{
  "train_examples": 203450,
  "encoder_weight_standardization": false,
  "encoder_drop_path": 0.2,
  "encoder_depths": [2, 2, 2, 2],
  "encoder_stem": "single",
  "encoder_widths": [64, 112, 192, 336],
  "text_encoder_causal": true,
  "text_encoder_width": 256,
  "learning_rate": 0.00072,
  "beta2": 0.98
}
Rows from block 5 of the image encoder of a small contrastive image-text model, named by matrix and row number. Rows with one number belong to one channel. Each number is 200 + 20 x the weight over its row's rms, rounded and kept within 0 to 999. All counts start at 0. After the name is the row's rms in percent of the matrix's.
Before each channel's rows are labels from the 100 images, of 14976, where the channel reaches its highest value: "strongest on" is what is common among them. Only what is clearly more common there than usual is listed. The data: photos with spoken descriptions (Open Images, Localized Narratives). In brackets: how many of the 100.
# convs0: first 3x3 conv (encoder.blocks.5.convs.0.weight, 192x192x3x3, each kernel summed), inputs 128-191
# convs1: second 3x3 conv (encoder.blocks.5.convs.1.weight, 192x192x3x3, transposed, each kernel summed), outputs 128-191

strongest on: text has "people" (52); text has "standing" (51); text has "wearing" (35); text has "sitting" (32)
convs0.130,068,212,214,200,213,200,190,184,206,217,256,200,207,200,200,196,214,200,209,194,195,185,208,174,204,206,201,167,180,219,183,192,232,200,189,160,200,215,206,207,200,227,206,196,200,194,216,189,179,190,220,195,245,219,236,236,236,271,225,231,200,218,212,268,152
convs1.130,085,200,221,200,200,200,215,184,221,205,210,207,191,189,199,185,188,169,183,197,200,179,205,200,190,176,194,200,200,195,204,200,195,200,132,181,200,170,200,200,200,200,200,201,200,240,189,200,204,266,200,193,200,209,227,185,200,231,201,196,137,212,193,200,166

strongest on: text has "standing" (50); text has "holding" (36); text has "woman" (27)
convs0.91,058,228,172,212,155,181,202,196,191,160,199,180,186,199,236,216,206,225,191,220,217,194,215,163,196,221,196,214,204,197,184,166,215,160,197,142,200,203,155,213,168,218,210,207,224,208,225,221,194,233,196,200,201,192,195,222,197,206,196,209,200,215,190,196,197
convs1.91,057,163,200,170,200,153,132,194,189,200,185,190,200,216,172,190,205,153,208,209,198,200,184,200,207,200,194,167,183,200,156,196,207,192,200,194,200,169,216,200,196,200,200,214,195,200,193,190,200,186,200,194,200,200,212,189,204,203,212,200,174,200,176,241,200

strongest on: text has "plants" (37); text has "grass" (34)
convs0.145,054,210,195,165,200,191,186,235,191,206,198,213,218,177,208,200,173,168,194,186,189,192,215,221,193,220,190,181,205,207,211,203,165,238,132,236,193,162,260,217,200,179,191,193,206,204,222,194,200,187,192,156,199,191,211,207,203,191,190,177,190,152,175,172,169
convs1.145,064,209,204,191,219,224,222,215,214,197,229,153,198,204,194,216,227,200,186,192,200,213,200,211,204,205,187,200,193,204,187,200,206,214,258,209,200,126,206,211,225,187,205,205,197,206,248,200,200,213,207,210,200,215,200,201,200,230,203,206,192,200,200,210,200

strongest on: text has "wall" (60); text has "table" (53); text has "sitting" (51); text has "people" (51)
convs0.184,045,200,257,208,189,210,188,202,161,187,157,230,187,179,191,196,208,218,191,177,184,199,202,160,222,217,178,214,175,180,154,216,221,185,203,186,216,242,195,169,208,205,193,179,182,200,212,202,200,189,163,183,204,200,207,188,214,222,202,188,155,203,188,232,222
convs1.184,134,209,201,232,200,175,210,203,201,200,197,214,180,203,208,184,186,156,195,202,199,196,210,212,177,200,195,200,200,187,198,196,140,200,166,200,217,172,191,135,195,200,188,204,217,211,200,209,232,229,183,190,213,195,234,182,234,194,200,163,195,227,198,193,193

strongest on: text has "front" (30); text has "playing" (28); text has "guitar" (25)
convs0.112,061,208,155,173,203,225,177,208,196,229,227,186,205,197,181,229,193,197,194,217,210,210,198,217,239,187,215,202,200,200,209,208,216,218,188,194,184,211,192,187,202,193,186,218,209,196,200,209,216,205,191,185,208,174,185,228,173,161,194,176,183,181,162,148,195
convs1.112,054,193,200,200,200,208,200,200,207,200,220,159,195,238,196,200,218,172,193,203,194,200,212,200,200,203,184,184,189,200,198,114,203,200,169,219,200,171,206,200,177,177,215,200,205,187,210,218,225,193,220,203,196,214,200,216,200,210,200,200,194,91,200,215,200

strongest on: text has "lights" (26)
convs0.142,065,179,206,172,219,200,244,202,200,229,191,192,164,225,216,207,208,209,182,196,189,162,201,197,190,191,175,158,178,195,176,206,214,224,155,190,155,232,193,196,200,185,189,200,195,196,192,200,190,193,186,175,217,206,224,200,200,188,225,200,184,156,173,209,163
convs1.142,102,218,200,186,233,170,241,204,200,204,201,198,200,193,200,168,199,200,191,209,186,195,213,206,207,189,210,207,194,200,201,195,200,206,170,203,192,195,201,191,199,208,179,200,200,232,186,200,206,194,192,188,192,200,200,180,196,221,200,193,185,200,187,205,177

strongest on: text has "wearing" (34)
convs0.133,060,217,237,155,211,205,250,209,228,175,220,206,182,184,225,187,194,202,173,184,207,183,193,200,179,239,209,152,203,207,200,215,207,233,183,194,170,263,180,190,204,178,200,195,196,223,176,197,190,185,190,196,201,223,273,229,200,200,212,176,200,189,191,200,143
convs1.133,066,200,212,177,207,176,224,193,200,196,198,232,200,200,187,200,197,166,200,200,200,200,200,200,194,186,197,179,190,196,200,200,239,200,200,200,204,193,200,181,200,200,188,200,200,221,200,200,205,200,197,185,203,204,200,196,210,200,200,194,136,200,202,206,200

strongest on: text has "man" (31)
convs0.41,054,200,193,183,223,196,293,193,200,164,219,205,206,200,208,196,211,200,185,199,200,196,184,187,190,188,178,158,203,166,191,146,205,209,219,200,191,203,227,215,200,196,213,195,156,214,172,200,181,171,213,203,200,191,221,197,176,200,220,195,157,155,185,184,198
convs1.41,075,200,200,189,200,173,255,200,200,194,201,211,200,191,188,200,200,130,176,202,200,200,203,182,200,168,200,185,197,200,201,200,200,205,133,209,200,200,200,197,200,206,211,212,191,248,168,200,200,210,189,194,200,213,200,198,200,213,201,200,151,182,226,209,89

strongest on: text has "standing" (59); text has "grass" (25)
convs0.150,061,188,192,202,129,193,201,182,189,218,211,174,182,187,155,196,177,194,185,200,178,212,207,200,194,213,206,211,189,200,195,144,193,218,202,195,245,160,206,193,161,213,203,177,199,190,207,205,191,204,218,186,219,206,189,197,196,199,206,194,154,196,200,206,207
convs1.150,097,212,208,233,233,229,273,198,209,196,198,181,187,196,223,200,209,235,190,217,213,206,219,242,208,197,209,207,188,157,193,201,203,200,217,227,212,179,215,169,214,197,203,193,234,197,176,231,233,228,203,220,201,190,230,199,203,168,200,184,193,234,202,206,205

strongest on: text has "grass" (32)
convs0.169,057,209,210,197,190,225,261,200,166,210,190,221,187,232,174,193,215,213,196,200,190,194,219,207,223,237,200,147,188,229,222,191,245,224,184,230,197,205,206,210,173,210,195,202,157,206,228,226,200,186,171,194,175,226,252,194,186,180,211,212,166,181,187,171,200
convs1.169,124,184,200,170,208,205,225,205,200,190,219,189,200,200,247,200,195,194,168,183,187,202,187,179,210,179,234,149,194,196,234,201,212,182,202,196,185,192,200,209,254,211,197,233,196,235,163,151,185,196,192,180,193,206,200,198,200,211,209,195,189,197,228,234,169

strongest on: text has "people" (49)
convs0.12,153,210,221,200,222,193,172,189,222,198,192,196,152,224,190,199,229,172,196,191,186,200,205,204,181,177,177,198,178,192,197,160,198,194,186,208,191,172,211,177,191,196,212,190,164,204,197,215,198,217,198,184,178,156,219,164,214,217,198,184,211,205,200,223,190
convs1.12,229,208,210,243,174,188,206,164,199,200,172,255,225,164,165,200,186,227,200,207,211,177,200,197,181,201,177,257,200,194,173,217,198,211,234,186,217,243,196,198,205,193,200,173,200,195,200,202,201,201,200,200,208,200,190,210,194,201,194,194,159,202,187,135,206

strongest on: text has "wall" (46); text has "sitting" (37)
convs0.43,065,181,218,209,193,191,161,177,177,205,161,207,191,184,140,189,189,198,218,167,183,183,196,188,156,124,226,217,186,200,194,163,195,195,211,194,250,230,214,197,191,173,196,193,214,162,187,214,206,255,213,197,200,202,177,196,242,232,199,195,174,216,183,200,190
convs1.43,159,204,184,230,200,178,207,159,200,200,183,172,203,172,227,198,179,213,200,242,229,165,213,196,179,200,186,220,205,158,183,217,198,200,223,200,200,183,213,187,200,197,202,174,215,200,173,200,192,204,196,220,200,203,199,196,192,161,189,191,200,251,199,182,215

strongest on: text has "road" (37); text has "buildings" (27)
convs0.144,065,210,222,164,204,218,142,206,211,189,157,206,162,192,213,202,177,187,192,200,189,212,173,211,163,163,176,189,191,170,193,189,210,205,138,204,156,210,162,141,206,171,200,204,208,184,205,182,200,200,198,197,195,182,194,183,193,211,178,181,188,208,199,194,162
convs1.144,152,229,196,234,200,200,200,185,199,213,200,177,193,204,146,200,217,202,200,214,200,200,200,200,187,216,172,217,219,200,187,182,175,200,197,200,197,174,226,202,150,193,200,141,202,186,219,246,224,142,207,203,200,200,200,206,192,199,200,206,196,178,186,125,227

strongest on: text has "plants" (38); text has "grass" (30)
convs0.46,048,186,228,149,200,186,188,218,211,237,190,186,200,210,162,217,189,191,233,223,203,206,203,227,175,186,207,189,187,207,230,200,274,208,200,195,182,206,226,197,200,192,169,206,195,174,154,214,211,220,200,184,224,221,190,209,212,182,202,203,186,176,176,178,183
convs1.46,063,166,209,198,209,180,201,200,187,191,85,182,200,201,200,191,200,167,177,200,200,200,200,181,200,151,127,200,200,202,171,200,200,210,207,194,207,191,200,203,197,209,191,196,198,261,202,200,192,194,182,197,200,204,200,197,171,200,200,191,169,192,213,120,181

strongest on: text has "trees" (65); text has "sky" (63); text has "plants" (29); text has "grass" (26)
convs0.61,058,197,235,190,230,201,215,200,239,197,212,216,246,234,209,161,261,208,187,169,208,192,202,210,215,183,186,225,216,177,191,236,207,238,224,223,164,223,207,253,234,173,195,190,198,175,196,187,212,177,188,177,213,240,211,232,199,232,221,220,173,206,210,196,210
convs1.61,068,196,171,226,200,198,205,206,189,198,190,190,200,202,200,205,196,201,225,168,202,200,177,187,200,179,198,200,226,185,221,200,169,197,200,212,145,173,195,200,172,251,176,181,173,231,179,200,204,161,160,184,200,181,200,200,200,193,229,179,200,211,188,176,200

strongest on: text has "wearing" (35); text has "grass" (28)
convs0.31,045,231,188,200,230,170,260,182,206,212,230,182,188,181,226,229,206,187,193,200,196,187,200,200,176,268,193,185,203,187,178,186,157,195,182,199,205,200,156,220,190,184,191,198,206,196,200,173,193,191,189,200,183,227,197,209,185,193,201,196,204,220,212,173,200
convs1.31,079,219,200,180,200,151,203,188,200,192,227,186,206,200,177,190,197,190,199,195,200,186,200,200,272,189,226,187,200,205,217,219,218,176,174,200,190,195,220,205,208,217,207,183,148,209,147,177,194,200,183,190,200,218,202,175,200,200,193,192,200,200,213,236,187

strongest on: text has "wall" (47); text has "sitting" (38); text has "table" (37)
convs0.26,051,223,215,230,194,203,195,177,248,197,232,219,161,195,199,194,220,194,168,193,179,171,160,200,184,236,176,215,170,213,150,213,160,202,223,207,219,198,185,209,210,224,193,182,216,200,228,200,200,189,208,203,234,212,229,202,226,243,194,180,170,200,210,203,212
convs1.26,058,202,200,230,200,203,207,178,193,193,200,199,199,200,150,217,184,192,230,178,210,190,176,198,207,200,196,201,223,191,187,217,190,181,189,200,179,151,200,200,178,209,187,216,188,215,200,200,196,200,170,186,214,185,200,218,207,200,226,196,180,200,166,200,255

strongest on: text has "man" (33); text has "grass" (29)
convs0.54,069,245,192,226,212,187,233,199,204,207,223,175,192,195,214,207,219,218,181,201,200,200,182,173,229,235,198,223,206,189,176,200,205,214,219,177,193,200,216,192,200,174,212,203,199,202,182,211,193,145,204,199,189,198,239,209,219,191,156,213,224,205,184,202,201
convs1.54,105,185,188,196,247,202,193,210,188,164,195,178,192,214,203,201,210,179,224,184,200,200,189,200,183,150,250,200,202,195,207,182,205,208,200,209,164,187,200,188,208,214,187,200,194,225,149,186,200,179,188,178,200,170,206,200,200,206,245,184,195,195,195,215,203

strongest on: text has "grass" (29)
convs0.168,053,242,222,180,191,199,231,191,200,266,200,219,183,202,239,220,196,193,201,169,208,189,180,204,190,255,200,179,189,214,194,212,171,206,209,200,178,181,212,228,181,186,193,224,200,208,185,193,210,178,185,169,202,253,195,202,190,182,196,216,188,205,209,224,194
convs1.168,102,177,199,194,200,225,170,200,200,190,245,186,200,209,202,199,200,202,220,200,200,220,191,191,228,180,263,179,216,217,201,190,228,190,203,196,191,194,200,211,232,235,173,210,189,239,186,188,185,180,181,169,184,194,193,200,206,203,228,204,226,197,198,208,200

strongest on: text has "standing" (50); text has "man" (38); text has "wearing" (32); text has "woman" (25)
convs0.15,062,200,170,253,176,182,213,178,214,191,171,184,180,200,208,191,204,213,195,227,185,189,199,149,195,255,172,212,204,201,176,218,162,193,195,157,189,186,213,192,159,211,181,153,194,197,187,208,181,200,182,184,205,178,194,199,204,182,176,196,195,186,206,214,242
convs1.15,174,169,163,195,197,206,212,205,167,180,202,200,212,197,201,200,193,203,218,191,200,196,182,196,222,188,251,196,213,207,243,227,226,200,194,200,186,232,197,212,200,223,195,217,200,217,149,156,163,186,199,184,204,201,190,200,187,196,214,203,251,197,202,226,216

strongest on: text has "grass" (28)
convs0.66,065,218,213,206,195,200,209,195,200,214,204,211,192,200,183,212,187,198,206,224,200,205,270,229,180,202,208,200,175,211,207,188,197,258,200,220,207,216,258,223,188,157,222,190,200,175,213,191,210,204,210,183,202,224,208,231,194,213,212,201,182,228,127,200,188
convs1.66,094,173,190,200,247,213,200,200,186,183,196,159,200,202,205,184,198,213,192,203,188,209,188,198,165,158,235,173,208,155,199,191,200,200,232,195,175,206,203,198,218,203,184,184,181,217,138,191,193,200,179,195,150,189,194,193,185,175,205,188,168,213,194,164,209

strongest on: text has "grass" (31)
convs0.60,056,222,195,189,191,231,211,186,200,194,234,217,212,212,219,204,195,206,200,205,209,204,207,200,200,210,205,204,240,231,197,208,197,205,200,212,192,167,224,209,219,152,216,173,195,187,237,184,191,200,236,191,189,230,236,213,218,235,192,200,208,190,223,231,178
convs1.60,067,177,200,187,200,202,159,211,193,183,177,173,202,208,194,200,196,168,227,167,200,183,182,193,218,172,226,200,209,200,214,207,206,190,190,193,148,145,200,200,200,245,177,214,186,246,200,168,196,193,170,190,200,192,200,198,200,207,247,192,207,202,197,230,203

strongest on: text has "grass" (41); text has "plants" (28)
convs0.86,057,206,216,189,213,196,207,207,243,178,197,213,209,204,196,207,194,196,183,186,184,178,195,222,196,202,196,220,162,153,194,200,229,203,231,205,201,199,214,199,209,172,180,191,174,190,140,142,182,200,190,189,195,266,218,173,201,184,197,202,191,157,196,194,212
convs1.86,148,240,200,194,200,200,206,184,216,213,279,191,185,204,222,212,215,228,187,185,205,201,185,181,254,225,194,197,215,230,200,204,188,164,196,179,193,210,203,218,191,200,195,195,200,200,200,199,195,175,220,187,143,220,186,174,200,225,181,216,211,174,196,233,183

strongest on: text has "lights" (36); text has "buildings" (34)
convs0.123,052,177,198,200,189,211,161,189,192,201,155,224,208,207,193,210,186,246,203,185,188,163,197,188,188,188,210,205,200,215,202,212,213,223,233,176,184,210,210,209,188,200,117,201,229,211,210,208,192,200,183,180,188,221,213,220,220,174,192,212,207,186,186,195,200
convs1.123,106,200,196,209,190,200,197,183,203,198,200,179,195,200,208,200,202,187,192,192,200,200,212,200,200,200,184,187,196,173,190,198,173,193,200,192,186,91,198,200,178,190,196,193,195,220,211,200,196,202,193,218,200,194,200,188,200,214,200,193,190,200,185,200,203

strongest on: text has "lights" (25)
convs0.75,078,200,195,200,209,218,200,193,186,207,219,209,217,199,221,200,191,239,207,249,210,200,214,195,211,223,200,216,231,190,194,209,202,207,226,175,193,200,204,207,197,215,176,198,200,196,190,209,214,184,209,223,208,200,208,206,192,184,189,193,204,195,174,173,210
convs1.75,040,174,188,200,200,175,195,200,194,168,191,146,199,200,182,215,196,191,193,145,200,200,190,200,191,200,200,200,200,200,190,153,219,182,178,200,200,185,200,200,200,200,200,199,184,200,200,200,200,183,200,200,189,200,168,191,200,207,201,200,178,200,194,209,180

strongest on: text has "sitting" (42); text has "table" (35)
convs0.140,053,204,210,208,162,196,206,180,249,208,210,206,175,188,172,200,201,212,186,200,213,200,200,200,219,220,185,242,200,185,192,200,189,183,207,195,119,223,222,166,219,194,205,183,220,209,155,202,146,195,210,210,188,206,200,217,198,200,175,212,185,164,229,237,217
convs1.140,069,193,217,227,202,207,220,199,208,184,195,214,194,201,166,200,200,170,219,176,203,200,195,195,187,159,204,207,204,211,204,199,170,200,203,206,206,197,198,195,188,211,200,208,200,200,200,200,239,200,184,158,191,175,211,193,229,252,225,181,195,210,200,189,195

strongest on: text has "wall" (48); text has "standing" (47); text has "people" (43); text has "sitting" (38)
convs0.132,056,174,193,230,161,203,198,160,187,200,185,228,188,160,188,210,206,189,209,171,193,175,191,200,182,192,200,215,175,193,202,188,221,174,231,192,216,181,199,148,182,213,200,201,184,168,200,165,177,200,210,211,205,209,198,200,216,244,190,184,190,237,210,181,205
convs1.132,100,215,184,235,200,154,258,152,199,200,165,214,196,177,212,165,178,150,190,229,209,185,225,213,200,200,203,199,200,164,190,227,139,208,179,207,200,183,218,149,177,200,195,191,197,200,180,208,215,216,172,200,207,211,239,175,219,170,194,168,173,272,191,191,198

strongest on: text has "grass" (27)
convs0.172,059,218,212,198,191,196,213,186,211,204,230,196,181,196,187,222,213,210,198,200,211,190,220,198,200,203,204,212,185,214,196,175,161,193,233,204,246,178,230,223,217,196,230,199,262,200,220,218,228,215,239,217,211,227,194,210,210,200,199,227,216,213,238,225,182
convs1.172,063,203,190,200,209,181,220,180,188,209,171,181,198,193,177,189,200,204,248,194,211,200,191,198,182,154,171,226,257,197,194,193,195,175,169,197,169,159,200,206,200,200,200,184,200,233,171,198,200,200,184,198,127,173,212,185,183,193,214,190,185,210,166,200,204

strongest on: text has "sky" (82); text has "trees" (68)
convs0.138,049,191,198,247,205,214,189,187,195,199,210,206,179,216,200,235,200,196,202,218,207,198,164,230,186,209,211,213,207,213,192,175,201,243,220,222,215,194,234,207,188,208,181,190,235,205,246,223,200,213,209,215,200,207,172,225,217,210,190,191,200,203,196,188,210
convs1.138,054,201,187,182,200,200,169,167,188,200,181,178,200,200,178,219,200,154,211,194,208,200,187,187,200,145,161,200,218,207,193,200,200,181,192,176,187,155,185,200,200,200,200,200,201,205,200,200,196,224,191,202,165,189,200,158,200,188,201,200,161,216,183,188,214

strongest on: text has "sitting" (37)
convs0.77,048,222,180,224,196,205,196,184,211,219,214,277,167,200,186,237,209,199,151,191,207,212,208,189,225,228,175,196,197,220,197,200,194,177,209,187,231,188,165,169,207,211,235,235,207,215,204,217,185,175,203,220,185,198,183,232,204,210,189,220,188,222,210,246,214
convs1.77,059,224,178,216,210,199,225,192,189,218,232,202,195,205,163,200,200,154,229,200,230,205,197,200,244,216,238,217,214,204,206,208,172,200,192,230,207,239,263,221,215,202,233,170,178,225,175,200,199,200,232,198,179,210,210,180,202,228,206,196,183,237,184,200,205

strongest on: text has "plants" (35); text has "grass" (25)
convs0.70,050,194,220,204,219,182,227,172,217,191,205,161,190,221,208,182,223,202,205,211,196,196,208,195,200,234,182,164,226,183,200,205,202,206,185,218,191,183,183,205,197,221,179,213,160,186,214,187,192,195,214,185,195,186,218,176,197,200,188,177,222,160,181,173,147
convs1.70,092,173,195,192,200,224,215,197,189,185,221,225,201,200,197,200,200,205,223,197,211,188,187,197,208,190,255,179,210,189,207,200,236,221,219,205,195,233,200,193,208,243,189,202,200,235,169,195,200,183,191,171,229,192,202,207,200,200,228,183,213,203,196,224,226

strongest on: text has "standing" (60); text has "wall" (50); text has "people" (47); text has "holding" (35)
convs0.115,070,199,185,211,136,196,201,206,200,218,219,153,192,156,163,216,151,173,196,205,214,197,177,199,186,208,198,187,194,218,216,187,185,214,172,237,231,196,184,214,171,200,200,230,195,200,267,214,196,208,200,200,222,211,195,215,191,205,195,197,188,171,216,189,181
convs1.115,093,206,207,199,221,206,207,200,212,181,224,187,191,221,263,196,214,183,173,215,190,220,230,201,197,208,183,197,165,193,183,186,203,198,211,249,199,152,214,190,207,178,212,241,267,191,199,200,206,238,215,236,187,207,216,195,204,209,188,205,197,204,200,226,160

strongest on: text has "man" (35)
convs0.19,068,208,206,218,193,163,220,192,216,185,207,180,187,206,209,207,192,205,168,205,198,165,204,158,204,223,166,201,210,168,204,203,186,168,173,146,178,204,165,184,154,226,175,183,200,211,201,231,194,214,191,211,200,156,211,194,205,177,180,182,187,201,208,226,219
convs1.19,172,167,180,201,206,207,216,215,185,177,209,210,203,200,202,200,200,204,229,189,203,203,189,202,215,190,261,204,214,203,246,221,215,208,198,219,195,235,211,204,200,225,191,224,204,221,146,168,193,191,197,180,209,197,206,203,200,195,224,194,236,196,195,232,227

strongest on: text has "trees" (67); text has "grass" (25)
convs0.160,295,200,194,190,180,173,191,170,192,204,196,194,181,179,184,184,183,199,171,194,182,170,171,164,196,210,173,187,189,203,158,193,179,180,192,165,202,182,188,207,190,156,195,171,185,175,200,187,175,193,194,194,164,218,169,177,176,198,170,197,178,185,181,183,172
convs1.160,152,216,199,203,177,200,193,197,200,243,234,223,227,168,220,190,197,229,191,227,192,205,214,193,219,221,200,198,196,226,189,219,213,181,231,181,220,200,200,220,215,151,225,210,208,161,230,201,176,201,234,210,154,232,171,159,177,223,164,231,229,202,203,212,199

strongest on: text has "sky" (89); text has "trees" (74); text has "buildings" (28)
convs0.135,058,200,204,219,186,213,200,195,206,216,192,200,182,207,187,199,196,200,233,174,218,152,210,194,217,198,205,215,190,229,199,200,205,223,214,191,221,169,199,207,200,207,171,178,223,211,248,208,207,224,207,170,228,188,201,224,233,195,205,200,200,183,187,179,192
convs1.135,123,201,200,228,185,200,194,174,207,200,200,177,201,203,206,211,204,178,230,182,204,193,201,192,200,196,160,215,211,187,183,200,174,179,204,182,212,129,176,202,135,210,183,204,196,216,226,200,200,204,194,200,200,188,200,182,200,212,215,196,188,237,171,210,230

strongest on: text has "lights" (34)
convs0.76,053,217,180,240,200,208,200,195,195,207,191,218,224,193,215,205,226,215,206,281,206,185,191,179,203,228,174,217,205,216,175,196,173,181,200,162,203,194,196,198,215,211,181,207,239,212,218,185,216,200,189,212,206,185,190,238,231,200,187,192,192,192,191,183,253
convs1.76,045,194,200,203,200,175,133,200,184,199,200,189,212,245,183,223,200,194,227,176,195,200,178,200,210,182,186,191,206,200,192,182,193,187,199,191,200,112,165,200,197,200,207,218,192,200,203,200,201,200,192,200,184,200,200,158,200,206,214,200,200,201,181,229,200

strongest on: text has "trees" (58); text has "plants" (30); text has "grass" (25)
convs0.56,058,213,210,208,234,194,233,173,229,208,218,182,197,215,209,207,218,221,177,203,188,182,228,187,197,248,192,175,190,201,190,211,187,195,189,193,177,220,227,188,189,154,182,184,205,197,211,188,157,193,234,209,186,216,201,204,180,200,163,215,197,180,201,234,131
convs1.56,066,194,200,210,200,212,216,203,194,177,200,204,194,200,180,204,200,205,221,195,207,200,194,200,200,169,269,200,221,190,229,200,207,200,196,200,154,196,208,200,204,238,187,200,194,223,200,191,206,186,181,172,220,173,200,202,200,206,218,190,200,200,195,200,227

strongest on: text has "trees" (60); text has "grass" (32); text has "plants" (32)
convs0.161,060,212,214,191,188,213,195,195,202,189,200,185,200,178,200,195,189,186,174,203,194,182,184,195,163,174,207,160,200,214,187,203,182,239,180,211,198,180,213,219,178,197,113,200,195,209,200,215,191,190,178,200,227,165,209,200,186,186,194,191,197,161,175,137,185
convs1.161,084,216,178,223,205,212,190,207,219,194,229,158,199,216,197,212,213,192,222,189,214,224,207,200,189,203,171,200,198,184,200,179,186,209,191,225,171,140,205,200,187,187,206,197,217,195,236,200,222,200,205,234,209,204,200,233,208,220,221,200,196,200,172,212,218

strongest on: text has "wall" (61); text has "people" (56); text has "table" (54); text has "standing" (54)
convs0.80,064,188,212,209,189,186,178,200,169,168,202,195,171,166,183,186,217,186,202,178,205,201,193,157,204,204,202,188,190,191,174,193,186,200,194,167,188,192,151,179,195,221,210,200,168,200,195,171,179,217,205,209,161,193,156,203,206,203,205,192,175,186,217,257,204
convs1.80,167,222,220,240,210,179,208,200,216,207,196,217,173,220,194,190,207,162,199,201,194,202,217,228,184,197,182,200,189,194,179,182,140,202,180,200,221,174,194,147,187,201,198,205,217,200,200,224,254,221,191,193,206,183,247,182,232,207,200,159,189,214,197,197,200

strongest on: text has "sky" (73); text has "trees" (63)
convs0.14,064,163,195,233,179,212,145,204,167,200,200,229,190,167,180,202,218,194,177,226,203,146,204,200,185,183,193,242,188,206,148,205,185,194,196,191,242,166,200,207,214,234,189,224,223,194,228,234,206,197,187,186,221,188,153,211,223,200,179,195,187,188,246,201,212
convs1.14,087,181,186,197,189,197,183,189,199,207,186,183,227,185,185,214,175,201,225,202,213,159,216,170,209,186,164,213,219,190,187,214,202,177,196,197,170,201,181,209,195,207,190,204,218,213,200,199,162,236,198,204,207,204,188,189,193,190,207,203,214,232,176,192,254

strongest on: text has "wearing" (30)
convs0.182,060,217,190,200,196,207,182,183,217,208,215,208,192,208,217,166,202,239,196,185,193,184,189,153,217,212,188,200,200,200,200,242,197,177,210,205,200,177,177,222,208,182,232,207,194,211,194,222,185,202,195,200,173,214,210,186,228,192,182,231,194,207,210,214,254
convs1.182,159,140,188,200,200,210,197,204,185,169,183,194,197,200,209,207,199,200,260,188,224,197,189,200,199,167,268,200,214,199,235,191,206,200,206,199,180,218,201,200,200,223,186,196,208,209,159,196,199,175,192,178,207,191,202,200,200,196,240,188,215,202,194,210,246

strongest on: text has "grass" (26)
convs0.163,072,213,185,176,193,206,224,202,190,201,238,189,205,166,236,220,171,239,197,210,230,193,206,186,213,231,217,200,200,182,189,201,197,212,196,188,190,204,210,209,194,188,176,192,173,230,215,208,199,168,203,191,200,182,207,195,174,181,221,193,204,181,190,189,208
convs1.163,047,200,200,181,200,201,188,200,200,193,218,188,194,200,191,204,203,144,200,171,200,208,193,190,194,195,200,200,179,200,193,138,200,200,172,210,200,153,201,196,190,194,212,212,200,205,200,204,210,200,220,190,213,200,200,200,205,220,200,200,188,200,212,246,133

strongest on: text has "sitting" (34)
convs0.94,066,211,209,198,186,209,176,176,188,190,200,204,191,185,182,183,191,181,198,204,216,194,174,187,226,257,188,224,204,229,159,196,211,166,242,179,227,203,189,195,184,241,236,195,220,223,209,213,171,197,205,211,211,177,207,203,223,275,177,210,163,180,210,210,237
convs1.94,093,178,203,200,231,199,206,203,209,191,203,189,199,226,197,204,205,167,229,200,212,221,200,217,201,146,263,162,209,200,211,190,178,203,174,208,200,175,204,191,214,200,192,227,234,222,167,200,205,222,193,194,190,181,228,190,219,188,203,199,197,225,196,193,191

strongest on: text has "sky" (86); text has "trees" (78); text has "buildings" (34); text has "top" (29)
convs0.155,068,198,207,190,190,200,141,191,176,207,212,186,192,200,148,192,193,195,183,185,183,213,188,191,191,188,188,207,173,206,221,173,193,200,184,183,214,200,200,176,200,207,211,213,206,195,272,195,210,209,201,216,220,171,183,205,206,248,188,179,196,200,206,207,207
convs1.155,077,233,187,202,200,200,204,187,213,200,170,186,200,200,200,200,217,190,210,230,219,192,234,207,185,219,200,200,206,177,165,204,166,196,193,205,200,140,206,189,184,185,214,200,207,200,202,227,221,226,200,208,200,209,206,183,200,181,198,196,199,225,200,182,206

strongest on: text has "standing" (58); text has "wall" (51); text has "people" (50); text has "table" (38)
convs0.114,071,201,180,212,168,202,194,183,184,195,222,209,199,193,183,193,172,160,171,186,207,212,200,179,213,199,219,214,187,208,191,181,197,190,199,193,194,211,186,191,201,200,204,185,150,209,230,187,173,211,202,211,200,187,166,232,176,212,171,212,196,157,215,214,201
convs1.114,146,220,218,207,227,186,210,196,223,200,199,191,156,215,210,187,206,142,193,213,188,201,232,236,195,203,192,200,168,182,187,177,160,216,180,206,202,161,210,148,194,195,206,202,219,200,200,208,246,239,200,200,200,200,262,177,233,205,196,183,196,217,202,200,180